{
  "model": "image diffusion model",
  "dataset": "retinal OCT scans (Kermany 2017)",
  "image_size": 48,
  "horizontal_flip": true,
  "conditioning": "none",
  "norm_position": "pre",
  "head_dim": 32,
  "layer_scale_init": 1.0,
  "moe": "top_k",
  "experts_per_token": 2,
  "patch_size": [6, 6],
  "width": 192,
  "positions": "rope",
  "shampoo_beta": 0.95,
  "warmup_steps": 1900
}
Rows from block 7 of a small image diffusion model, named by matrix and row number. Rows with one number within an expert belong to one neuron, the router's apart. Each number is 200 + 30 x the weight over its row's rms, rounded and kept within 0 to 999. All counts start at 0. After the name is the row's rms in percent of the matrix's.
Before each expert's rows are labels from the 100 images, of 14976 (inputs lightly noised), where the router gives the expert most weight on average: "top examples" is what is common among them; "place" is the part of the image that holds the peak. Only what is clearly more common there than usual is listed. The data: retinal OCT scans (Kermany 2017). In brackets: how many of the 100, against the usual share in percent.
# router: router (model.blocks.7.mlp.router.weight, 8x192, trained with AdamW), inputs 96-191
# gate: expert gate (model.blocks.7.mlp.gate, 8x192x192), inputs 96-191
# up: expert up (model.blocks.7.mlp.up, 8x192x192), inputs 96-191
# down: expert down (model.blocks.7.mlp.down, 8x192x192, transposed), outputs 96-191

# expert 4
top examples: finding: diabetic macular edema (28 vs 11.7)
place: top right (33 vs 14.1)
router.4,079,167,215,166,267,164,201,211,224,196,141,153,169,138,137,199,189,225,152,202,255,167,225,159,228,208,211,204,212,175,190,232,201,211,170,248,232,220,166,183,213,272,255,182,207,184,234,226,242,182,169,192,219,189,227,206,192,190,164,197,206,205,185,209,159,175,223,232,188,205,257,234,192,158,209,181,179,206,222,194,246,251,183,142,177,204,209,178,208,192,279,167,180,208,186,212,241
gate.0,078,163,220,268,182,211,222,178,153,126,221,257,155,239,130,200,144,241,202,218,150,202,188,182,134,205,225,227,229,205,176,159,194,242,222,177,249,173,203,190,214,187,213,203,233,188,173,227,208,194,180,173,238,202,188,172,217,214,181,175,179,182,225,152,198,209,202,169,188,173,212,187,198,234,172,203,156,179,222,199,197,109,248,245,169,229,218,203,206,208,219,228,270,179,201,217,209
up.0,081,211,172,234,187,229,172,208,225,180,225,208,266,157,262,182,263,145,231,201,247,228,169,198,231,266,190,211,181,212,214,190,161,163,185,277,205,211,195,201,222,237,176,165,247,228,205,180,209,241,195,243,170,195,146,213,177,166,162,228,240,248,182,204,144,220,194,199,207,190,228,233,263,176,219,193,166,255,180,197,231,214,197,193,260,199,176,208,152,234,189,194,210,207,200,195,242
down.0,068,235,189,243,244,177,225,213,206,210,219,217,207,202,202,171,205,152,175,227,226,123,170,259,191,171,170,262,194,222,161,182,218,154,214,232,185,188,170,140,221,192,210,224,185,226,201,157,177,156,201,190,173,159,224,256,241,196,157,199,235,222,220,171,228,149,195,202,248,165,175,160,229,174,222,236,202,221,167,149,249,211,227,255,200,214,167,222,192,148,213,188,185,170,189,141,179
gate.1,099,210,176,190,218,171,245,229,165,198,222,177,195,210,209,199,216,186,215,168,236,219,257,182,222,250,105,217,184,175,287,213,212,201,197,157,193,192,227,148,140,214,174,205,209,185,213,144,234,145,235,180,206,198,175,191,215,190,249,202,231,178,166,245,142,207,207,233,177,210,218,225,210,174,181,218,240,245,170,185,245,190,219,163,207,171,196,176,160,146,242,226,197,225,202,225,166
up.1,103,194,196,214,191,196,192,223,224,159,147,254,172,178,202,214,244,171,220,199,224,173,161,254,189,174,180,229,229,209,216,191,204,215,194,185,177,261,219,196,284,193,212,169,199,198,193,181,225,198,231,237,216,220,160,151,141,252,143,195,208,118,156,178,252,168,293,195,181,248,186,186,186,210,199,227,164,206,172,169,240,222,162,193,218,265,230,219,201,217,188,214,190,204,184,236,189
down.1,103,270,173,224,108,249,209,158,219,239,194,175,159,236,195,191,179,172,186,179,208,247,240,161,183,226,202,186,228,211,194,145,192,224,206,229,229,192,209,221,210,163,239,203,186,190,229,192,153,222,241,197,212,253,203,186,223,176,183,212,181,180,178,187,161,201,170,237,193,165,162,204,206,218,200,217,171,188,201,225,247,193,204,149,161,200,218,199,194,220,164,265,161,140,209,256,215

# expert 5
top examples: finding: diabetic macular edema (74 vs 11.7)
place: middle right (28 vs 9.4); middle left (25 vs 9.4)
router.5,131,142,205,196,190,196,235,212,235,183,260,184,199,222,147,148,277,212,239,186,196,260,231,209,216,205,192,226,216,160,210,213,239,207,151,184,208,197,228,266,228,196,209,156,200,176,169,186,174,224,204,225,182,240,231,186,210,166,194,189,236,246,167,213,166,162,201,214,219,160,182,245,181,208,181,179,204,206,168,235,235,172,206,198,142,171,187,231,168,212,193,214,224,163,238,217,235
gate.14,082,245,196,181,214,161,178,224,192,202,218,160,203,147,145,193,190,221,222,194,219,216,243,187,200,150,206,179,194,231,144,209,190,240,221,218,194,183,189,229,152,220,189,186,211,237,228,178,202,233,179,170,246,186,196,217,184,210,194,198,190,260,181,205,157,239,193,215,234,175,187,165,244,180,258,268,151,195,210,189,180,164,265,195,208,187,232,181,235,234,196,183,219,238,163,108,289
up.14,078,224,166,245,207,225,244,171,193,195,208,225,198,194,237,167,185,241,176,177,222,250,235,190,197,198,205,187,177,199,232,163,179,194,239,201,210,169,195,134,162,197,222,207,203,196,240,152,259,242,203,269,172,195,223,242,225,255,196,157,196,202,167,184,251,203,181,183,199,201,233,230,195,200,166,168,256,176,226,185,217,240,151,217,237,232,174,203,216,288,180,169,189,211,209,246,174
down.14,078,166,197,176,207,182,265,154,256,115,138,178,198,208,192,185,194,191,215,232,216,213,244,172,215,224,168,187,161,203,240,185,230,206,263,171,203,127,255,174,170,168,177,168,190,182,199,190,262,210,182,235,188,206,162,231,195,211,186,182,208,249,224,180,248,203,190,197,245,203,223,185,194,227,230,187,210,214,233,202,205,177,191,250,190,216,203,205,163,183,254,126,143,232,183,207,231
gate.15,101,154,188,185,194,172,222,229,212,200,213,191,199,171,163,189,142,232,177,147,203,139,218,200,207,201,192,273,228,228,154,206,218,201,169,203,158,171,235,200,193,167,214,158,206,186,203,155,240,168,225,243,174,209,211,152,219,197,202,169,222,189,241,127,203,219,216,178,203,187,216,214,222,200,186,228,207,245,189,170,232,179,162,181,133,187,188,221,205,178,223,198,221,176,179,158,161
up.15,108,165,217,194,181,206,236,201,224,138,192,214,190,218,195,238,170,179,234,160,175,253,207,186,196,199,181,196,204,171,209,215,181,240,272,211,207,222,180,185,188,248,215,187,159,184,233,196,188,178,178,237,238,200,161,226,172,202,107,189,199,185,180,212,231,192,243,183,136,181,199,239,224,126,164,177,166,157,179,227,185,176,185,223,232,236,195,230,209,166,216,212,216,191,180,269,213
down.15,112,186,205,185,207,176,215,227,191,195,215,192,182,122,220,167,169,244,262,212,257,222,188,200,198,168,188,234,242,230,194,155,131,155,200,216,169,250,200,200,198,200,191,169,216,184,177,165,139,197,239,201,198,195,235,193,162,164,243,185,302,172,208,184,236,196,167,173,223,224,223,166,225,193,192,216,183,225,161,185,156,203,229,182,185,174,202,167,161,189,179,239,234,228,174,197,242

# expert 6
top examples: finding: choroidal neovascularization (84 vs 29.4)
place: middle right (35 vs 9.4)
router.6,113,199,218,225,220,221,243,157,168,121,173,148,230,203,153,215,170,233,177,246,203,206,252,179,177,169,215,251,254,188,163,247,191,216,189,184,212,204,148,157,226,161,213,138,200,191,196,229,239,235,195,202,198,211,224,162,221,171,168,159,191,205,200,229,188,223,240,205,190,246,243,167,177,201,202,186,174,210,265,195,238,186,162,182,236,156,225,236,212,222,248,173,226,209,242,146,194
gate.14,093,170,194,260,179,150,149,210,208,208,204,215,174,205,191,225,204,225,224,168,173,181,131,198,248,229,178,266,192,202,221,202,205,255,179,241,196,190,185,154,201,228,154,220,228,194,189,234,193,174,232,263,202,214,179,213,210,267,174,137,160,216,194,183,214,235,182,156,198,199,216,171,175,233,210,197,169,205,271,193,235,196,264,258,198,191,218,203,148,133,183,253,183,191,185,199,198
up.14,084,193,243,176,249,186,250,237,161,223,183,230,240,169,223,180,211,198,126,203,198,227,204,225,172,193,196,187,178,216,147,193,188,175,202,176,209,241,196,230,159,157,277,214,142,147,186,182,208,190,219,189,210,182,196,171,210,183,202,261,207,194,168,215,192,218,189,254,200,193,222,210,171,143,226,190,169,210,162,236,261,210,165,196,242,172,150,211,210,228,177,136,181,159,212,186,238
down.14,089,172,207,203,220,141,219,168,206,210,231,189,216,271,190,219,215,261,183,195,211,147,208,226,221,196,168,227,191,180,199,175,179,209,243,196,224,165,156,216,163,191,249,185,245,149,243,210,183,238,213,192,214,201,210,232,282,185,184,202,205,194,221,213,223,195,246,167,219,172,206,206,212,176,214,164,211,171,262,178,205,168,226,220,233,194,184,184,224,184,180,206,160,162,157,272,154
gate.15,080,209,204,163,225,171,234,196,222,202,203,241,130,195,190,179,175,199,189,165,191,209,193,171,186,201,196,192,175,170,221,184,184,202,215,222,161,123,184,218,223,184,278,216,275,166,189,167,191,177,210,171,226,212,195,164,237,162,161,184,219,282,170,226,211,224,218,231,232,167,196,223,259,161,187,233,234,205,224,207,224,240,202,249,211,169,159,212,234,173,158,271,256,169,154,221,189
up.15,096,207,158,194,280,209,186,179,179,205,190,181,181,195,179,146,254,213,185,209,205,145,228,189,190,199,241,237,189,123,164,212,182,244,249,177,253,157,194,231,206,217,272,225,249,206,205,210,186,155,198,149,222,174,164,139,209,170,153,208,223,248,208,236,210,146,210,233,179,198,147,197,221,150,194,192,206,191,203,199,162,179,154,210,208,225,165,208,259,153,124,254,212,191,210,195,227
down.15,090,147,223,228,189,194,218,214,230,181,124,205,186,210,199,169,188,146,229,238,222,230,236,166,177,213,246,113,195,213,186,245,188,264,216,222,172,151,185,166,168,198,184,196,184,193,179,261,183,233,147,224,199,215,201,250,240,212,204,183,212,196,216,200,178,185,197,141,206,237,158,183,180,159,209,230,193,192,203,247,200,141,199,183,187,176,199,207,209,207,212,167,169,144,198,173,191

# expert 3
top examples: finding: normal (84 vs 51.6)
place: top left (41 vs 14.1); top centre (27 vs 9.4)
router.3,084,240,186,188,215,163,213,195,266,168,195,248,167,194,222,245,137,239,170,212,209,233,234,166,186,171,202,195,184,205,188,201,153,155,256,201,214,201,179,192,226,230,185,228,185,174,185,184,220,169,186,158,162,229,171,190,194,200,226,182,216,168,226,212,146,189,194,208,194,168,242,182,213,143,242,159,220,231,193,197,227,155,204,171,191,224,192,172,157,198,258,237,122,204,129,238,180
gate.0,081,188,190,199,175,231,162,170,225,193,192,190,239,224,187,160,219,177,207,199,211,189,234,246,225,155,248,153,245,211,187,229,182,242,165,232,145,182,235,203,192,201,196,248,187,161,237,221,180,230,179,161,268,167,210,216,176,193,224,163,192,221,196,114,240,201,171,225,202,244,246,184,205,235,162,238,239,211,214,196,126,149,176,145,183,157,179,237,216,195,185,244,217,220,211,204,218
up.0,083,188,200,191,209,184,200,181,181,95,189,265,236,212,173,209,187,185,173,199,190,203,190,219,181,241,195,159,245,196,160,224,247,199,185,220,221,156,215,234,228,203,183,197,202,224,250,220,208,162,202,175,237,236,217,180,205,252,148,183,308,192,220,183,154,228,185,153,239,203,161,199,184,235,178,181,221,259,210,167,235,222,217,206,145,180,186,206,269,223,169,171,204,189,261,227,243
down.0,084,175,209,181,193,195,215,215,219,138,204,183,141,238,215,191,163,212,242,207,203,200,195,202,188,200,175,230,175,188,265,168,166,195,126,190,219,264,221,185,186,161,188,197,197,227,188,228,227,181,191,184,227,206,230,200,201,170,238,187,242,201,172,199,175,177,210,184,218,178,174,218,196,182,143,231,171,168,222,189,143,197,190,244,225,206,146,146,185,181,199,183,175,180,236,218,212
gate.1,103,217,186,216,168,218,215,130,257,183,209,169,173,163,195,152,251,205,167,178,152,210,236,172,220,199,190,214,230,167,203,168,216,238,190,210,187,164,211,150,182,247,216,143,158,184,241,208,188,220,150,228,282,202,172,202,193,201,200,179,236,211,166,226,206,254,163,196,165,211,206,236,148,210,212,168,207,234,241,216,193,160,161,241,184,206,242,210,209,246,186,201,139,251,220,208,195
up.1,111,220,239,190,253,155,121,255,178,185,181,212,205,182,210,211,149,153,225,156,193,237,209,222,216,250,178,236,205,244,239,238,185,203,189,216,182,223,181,267,203,188,241,204,223,214,182,209,197,252,216,223,197,171,209,201,215,198,253,204,188,210,184,224,174,157,197,160,207,203,262,230,165,249,212,168,220,199,122,197,236,221,196,213,231,207,173,218,167,167,182,192,206,192,201,192,162
down.1,102,236,155,224,208,203,183,209,170,174,133,198,161,213,184,198,187,196,274,223,173,171,209,198,237,203,239,224,202,189,182,168,176,257,186,202,230,213,181,230,189,215,154,185,172,223,201,206,196,227,160,183,215,179,214,253,154,182,168,197,184,184,232,165,223,214,191,189,207,249,177,249,190,166,212,148,243,250,222,188,195,218,181,173,192,216,260,165,234,211,191,238,194,144,202,182,244