python train.py --arch="uvit" --objective="v" --hidden_act="swiglu" --mlp_ratio=2.67 --fused_qkv=true --inner_norm=true --moe_every=2 --width=192 --residual_init="none" --one_sided=false --max_steps=9500 --lr_schedule="cosine" --final_lr_fraction=0 --warmup_steps=1900 --weight_decay=0.3
Rows from block 7 of a small image diffusion model, named by matrix and row number. Rows with one number within an expert belong to one neuron, the router's apart. Each number is 50 + 10 x the weight over its row's rms, rounded and kept within 0 to 99. All counts start at 0. After the name is the row's rms in percent of the matrix's.
Before each expert's rows are labels from the 100 images, of 14976 (inputs lightly noised), where the router gives the expert most weight on average: "peak at" is the part of the image that holds the peak; "responds to" is what is common among them. Only what is clearly more common there than usual is listed. The data: retinal OCT scans (Kermany 2017). In brackets: how many of the 100, against the usual share in percent.
# router: router (model.blocks.7.mlp.router.weight, 8x192, trained with AdamW), inputs 0-95
# gate: expert gate (model.blocks.7.mlp.gate, 8x192x192), inputs 0-95
# up: expert up (model.blocks.7.mlp.up, 8x192x192), inputs 0-95
# down: expert down (model.blocks.7.mlp.down, 8x192x192, transposed), outputs 0-95

# expert 3
peak at: top left (41 vs 14.1); top centre (27 vs 9.4)
responds to: finding: normal (84 vs 51.6)
router.3 084:51 59 48 49 69 60 38 60 51 26 70 63 49 41 44 62 48 45 59 38 37 35 39 57 54 49 61 52 52 60 58 39 52 60 42 56 61 64 39 58 48 32 64 54 34 46 51 52 45 38 50 46 44 49 46 47 60 30 53 70 66 56 58 61 49 59 46 63 52 51 49 42 63 49 61 39 68 44 32 58 52 46 57 46 57 43 51 55 34 65 38 42 37 55 38 57
gate.0 081:45 47 36 57 48 74 53 25 45 51 58 62 39 62 47 53 64 61 33 58 35 44 57 42 65 51 50 34 45 60 60 46 66 49 42 55 41 34 60 30 54 57 51 48 49 54 67 53 30 60 36 42 44 49 59 61 50 37 41 59 53 39 38 63 42 46 59 55 53 48 41 37 49 49 43 48 60 43 65 47 55 40 38 41 52 57 49 43 51 56 37 51 49 44 41 71
up.0 083:43 51 65 52 35 39 53 49 60 50 64 45 43 55 32 39 37 56 51 36 64 35 40 34 42 50 46 51 46 52 55 51 59 53 46 50 51 57 48 26 48 58 45 55 64 40 37 53 50 56 45 49 48 69 45 60 65 51 42 33 58 52 37 46 55 40 53 53 37 46 59 60 46 50 48 43 50 59 34 43 38 61 56 60 55 35 58 39 63 37 64 55 41 50 54 66
down.0 084:39 38 64 59 39 46 42 41 61 51 55 40 47 54 57 58 64 58 51 72 49 66 56 53 61 47 36 61 43 62 41 42 47 33 79 52 55 58 53 75 71 46 50 44 52 48 33 51 57 48 48 57 36 49 62 71 60 56 28 52 61 58 36 60 50 34 48 48 33 56 44 45 32 45 41 33 60 66 34 60 50 37 61 62 41 50 45 58 53 49 48 53 25 50 62 65
gate.1 103:32 52 54 42 47 44 48 70 64 36 61 49 49 52 47 34 45 66 54 54 48 50 34 44 60 56 28 50 38 70 61 61 49 40 51 43 63 41 50 45 47 40 39 44 44 44 65 47 34 48 50 46 44 38 61 45 56 58 41 67 39 58 47 45 64 42 53 52 72 52 42 39 52 47 40 62 59 65 59 48 61 59 35 43 57 50 35 61 38 43 46 48 25 57 51 57
up.1 111:64 29 43 50 54 55 45 40 61 21 36 37 45 52 51 47 34 51 62 69 44 42 48 33 34 62 61 59 60 47 56 47 43 57 52 60 29 48 49 44 42 48 46 45 36 58 64 44 43 58 53 53 72 43 46 50 32 67 51 67 60 63 55 44 49 50 47 43 29 44 52 52 53 47 50 41 54 33 47 41 39 60 37 42 65 55 33 48 57 54 47 66 50 56 63 45
down.1 102:46 55 44 50 46 50 57 44 44 53 39 52 40 43 47 42 40 39 48 50 46 39 36 47 58 57 54 54 59 43 37 60 51 35 34 53 70 28 25 39 63 61 44 56 37 43 45 49 55 39 58 38 34 67 31 67 51 58 35 45 63 55 53 53 53 39 37 55 41 35 63 67 48 67 45 26 56 52 62 47 72 64 43 69 48 52 45 36 41 55 44 60 58 60 44 35

# expert 6
peak at: middle right (35 vs 9.4)
responds to: finding: choroidal neovascularization (84 vs 29.4)
router.6 113:38 62 40 54 55 49 44 54 35 48 47 57 56 50 51 48 43 33 59 45 38 53 53 51 39 44 47 57 49 46 40 48 26 51 52 59 67 52 67 48 50 39 49 58 49 70 54 59 49 46 49 49 42 29 37 47 17 40 58 52 55 34 51 39 31 70 59 43 46 63 57 45 42 43 37 56 49 57 63 38 34 45 46 53 52 68 60 59 40 59 49 61 49 53 49 54
gate.0 086:74 70 57 57 45 53 49 47 62 43 32 53 68 45 56 33 44 45 50 51 59 64 54 48 45 71 53 56 40 56 44 43 71 52 45 34 54 45 56 55 63 51 42 35 51 42 45 63 41 66 30 50 45 51 45 47 42 68 52 48 59 53 67 53 29 34 50 46 40 65 52 51 37 68 54 65 32 42 29 51 31 57 62 62 51 36 52 26 52 21 53 55 48 30 56 58
up.0 090:52 71 57 57 50 54 38 59 53 43 38 42 67 48 49 46 52 49 34 38 59 51 56 53 44 66 45 41 35 56 51 39 64 58 59 47 32 38 47 48 51 32 50 44 44 41 43 70 48 56 42 56 57 57 34 51 46 44 55 44 50 60 57 53 43 48 56 49 39 66 50 55 42 59 52 42 21 52 42 73 29 56 55 51 54 32 45 42 62 39 64 34 43 31 51 60
down.0 091:65 53 36 50 58 44 57 54 57 51 48 59 59 47 26 65 48 32 53 32 49 66 43 40 51 53 58 72 43 57 49 41 46 57 48 47 47 65 29 58 18 71 58 49 51 36 48 28 62 53 56 37 37 63 55 50 57 62 42 59 44 61 50 59 47 62 31 42 33 57 29 56 59 46 40 51 44 43 51 58 54 39 40 36 62 58 49 42 44 63 61 52 47 38 68 56
gate.1 103:76 40 39 60 53 51 54 70 51 35 51 47 43 62 51 44 44 64 61 55 46 55 36 45 37 52 48 56 46 51 64 49 52 36 60 60 52 55 39 44 69 55 47 55 58 57 46 45 66 53 60 44 41 43 67 51 44 42 48 60 58 74 54 38 45 53 57 49 40 44 49 67 56 50 51 59 60 51 48 23 52 54 57 49 59 54 59 35 61 49 48 56 58 38 63 45
up.1 101:47 48 48 40 43 59 42 39 41 56 36 57 56 31 45 46 68 20 52 48 49 32 57 63 57 64 51 41 62 47 33 53 54 61 36 41 47 40 61 46 35 63 48 48 60 46 56 53 32 42 38 57 67 65 45 51 38 45 50 42 43 38 42 54 65 58 57 52 56 52 43 44 56 41 42 43 46 39 59 53 55 36 47 55 55 47 35 48 51 42 46 55 47 52 41 39
down.1 106:56 38 47 54 58 55 21 60 32 67 62 59 70 60 41 53 56 55 58 47 38 37 76 62 43 43 50 65 49 68 54 53 43 52 57 42 63 52 31 40 56 48 43 50 45 46 48 36 41 44 72 55 55 58 47 36 65 32 54 47 52 47 52 70 30 53 44 44 34 42 55 73 57 43 52 68 64 45 55 37 44 42 40 47 38 45 63 58 61 37 47 43 65 61 52 62

# expert 5
peak at: middle right (28 vs 9.4); middle left (25 vs 9.4)
responds to: finding: diabetic macular edema (74 vs 11.7)
router.5 131:65 59 38 60 44 51 65 45 58 60 58 47 56 52 77 43 55 40 54 23 45 53 51 56 58 52 64 52 63 35 56 56 53 55 42 41 28 38 45 50 70 41 46 54 58 44 52 35 47 64 46 55 53 23 66 41 40 68 40 48 71 37 57 39 49 40 66 42 47 58 47 47 52 62 53 65 45 50 50 40 64 32 48 52 59 56 51 45 54 43 47 50 62 31 56 44
gate.0 126:46 63 51 46 81 32 35 40 58 70 33 43 43 53 49 38 51 43 47 51 38 62 60 49 49 35 63 48 53 40 49 56 70 61 57 60 72 55 59 70 45 49 63 47 49 62 62 52 50 65 55 51 47 48 56 54 63 49 34 61 61 45 61 60 37 46 56 55 52 49 53 54 51 44 44 49 48 56 54 30 48 46 50 47 42 38 61 42 52 54 45 60 44 49 58 47
up.0 121:52 39 49 51 25 61 50 57 45 35 62 60 61 52 50 68 47 56 50 57 51 48 47 55 51 60 37 43 54 41 56 45 34 37 41 35 30 42 44 35 48 48 41 61 59 38 40 48 48 29 53 56 58 51 51 49 33 50 68 27 47 47 52 58 57 52 49 50 54 57 51 42 46 57 54 50 58 43 51 60 46 51 44 58 58 63 43 43 46 45 51 35 48 46 51 62
down.0 105:48 58 58 42 59 59 50 44 66 48 36 39 61 62 50 66 51 44 39 45 33 58 63 52 44 47 40 42 35 32 47 43 43 59 56 41 51 68 73 76 30 44 49 62 58 47 51 49 44 49 40 43 54 50 63 52 47 48 38 54 57 43 52 47 51 48 39 58 52 49 33 41 71 40 56 60 46 46 40 43 46 42 49 46 47 34 45 47 42 63 24 68 55 41 38 37
gate.1 109:47 58 64 49 58 48 65 60 54 49 51 53 56 72 41 46 64 69 35 29 45 38 53 53 51 52 44 56 41 56 39 47 33 54 57 53 45 49 47 36 41 62 42 55 58 56 53 64 39 55 52 50 39 33 55 60 50 45 43 52 54 46 42 52 45 66 57 56 34 57 50 48 55 30 49 44 47 55 59 70 53 41 41 50 45 42 41 41 48 49 58 56 64 67 45 35
up.1 112:55 44 46 54 58 50 39 54 41 52 61 55 64 47 60 31 58 65 44 54 41 32 55 46 45 59 40 42 56 44 46 47 41 56 58 51 56 55 44 44 40 67 40 63 57 55 48 62 37 59 43 58 32 44 66 56 32 46 48 52 32 57 43 54 55 77 48 51 28 47 58 45 57 40 56 63 44 49 63 56 55 47 43 57 47 48 49 46 48 43 48 59 41 63 45 41
down.1 114:52 59 55 50 41 61 47 28 44 53 48 74 63 47 54 67 31 46 54 53 53 48 41 50 65 41 65 41 48 54 41 50 53 60 54 59 43 40 38 59 36 44 39 49 48 66 54 35 38 71 56 50 60 63 49 49 38 53 61 33 67 46 58 60 63 58 49 41 44 37 63 66 41 52 54 38 72 57 58 62 53 45 61 40 43 50 37 54 71 60 56 63 59 47 44 51

# expert 4
peak at: top right (33 vs 14.1)
responds to: finding: diabetic macular edema (28 vs 11.7)
router.4 079:53 50 53 39 50 49 52 40 68 46 52 46 56 41 52 51 54 35 57 54 26 32 53 52 70 53 55 53 50 62 44 41 46 60 55 63 50 54 62 39 37 59 63 60 64 55 59 52 45 38 58 53 51 48 41 53 52 64 57 54 32 31 48 77 57 53 47 50 85 50 51 50 59 68 56 48 57 47 48 47 39 48 57 58 48 55 56 49 55 65 45 65 42 39 52 69
gate.0 078:56 56 49 58 52 54 46 52 46 71 49 51 61 36 33 55 40 54 49 53 52 46 52 48 52 57 55 64 53 47 47 41 75 56 68 32 35 36 66 57 40 58 42 48 49 41 46 55 46 65 29 61 46 57 68 46 58 42 54 62 26 46 56 55 53 45 46 69 58 40 54 52 40 65 46 51 33 49 43 56 37 46 60 39 40 58 55 59 46 50 49 46 43 69 42 64
up.0 081:64 57 35 34 55 49 43 50 57 71 61 36 37 59 49 49 47 57 51 47 39 40 44 45 47 37 40 61 53 39 40 49 40 58 51 42 38 58 34 56 42 40 58 46 41 39 54 37 56 41 53 50 48 32 44 35 51 59 30 41 76 58 50 57 30 42 54 42 53 71 51 51 52 52 52 63 56 40 53 50 72 60 40 41 50 50 54 48 48 48 45 51 49 28 48 54
down.0 068:52 40 54 41 47 48 42 39 58 38 42 38 39 45 45 68 53 53 61 57 38 66 48 60 53 61 47 55 46 38 45 53 60 62 55 62 52 50 53 29 63 58 57 55 52 56 24 55 55 23 57 67 49 60 34 32 46 55 54 48 51 37 50 29 54 56 55 53 52 50 41 44 42 52 45 72 42 40 60 58 54 51 30 45 55 40 54 40 64 50 52 40 59 58 55 40
gate.1 099:47 49 39 60 57 49 58 30 46 53 51 52 65 56 56 53 42 40 47 41 51 66 44 50 50 29 57 53 61 47 53 69 44 54 43 43 38 57 59 36 70 61 39 34 67 52 55 56 60 56 52 66 41 33 65 37 50 50 48 56 44 43 46 57 46 38 64 48 42 54 38 55 42 67 49 31 33 51 41 48 68 53 50 55 48 41 50 44 45 39 45 45 30 68 60 64
up.1 103:51 40 57 43 58 44 44 55 49 51 47 58 58 41 45 47 49 56 39 55 54 56 55 55 35 40 48 23 38 47 54 37 66 55 46 42 48 55 54 41 48 43 41 55 48 28 65 56 43 47 57 48 62 46 46 49 49 57 51 68 52 51 57 30 56 41 60 39 26 43 46 39 54 33 63 44 46 55 55 68 45 48 60 48 45 49 49 56 39 65 50 54 72 56 77 61
down.1 103:29 37 67 36 51 54 38 50 53 41 37 40 45 41 58 54 73 40 51 52 57 48 39 39 42 45 42 74 48 45 59 46 41 48 44 48 55 25 46 43 56 65 46 45 53 57 44 43 64 68 44 39 47 45 49 55 40 34 63 37 43 65 46 64 61 41 46 46 40 46 43 45 51 42 57 35 45 54 61 48 41 54 66 58 43 75 42 52 49 56 49 71 38 67 51 46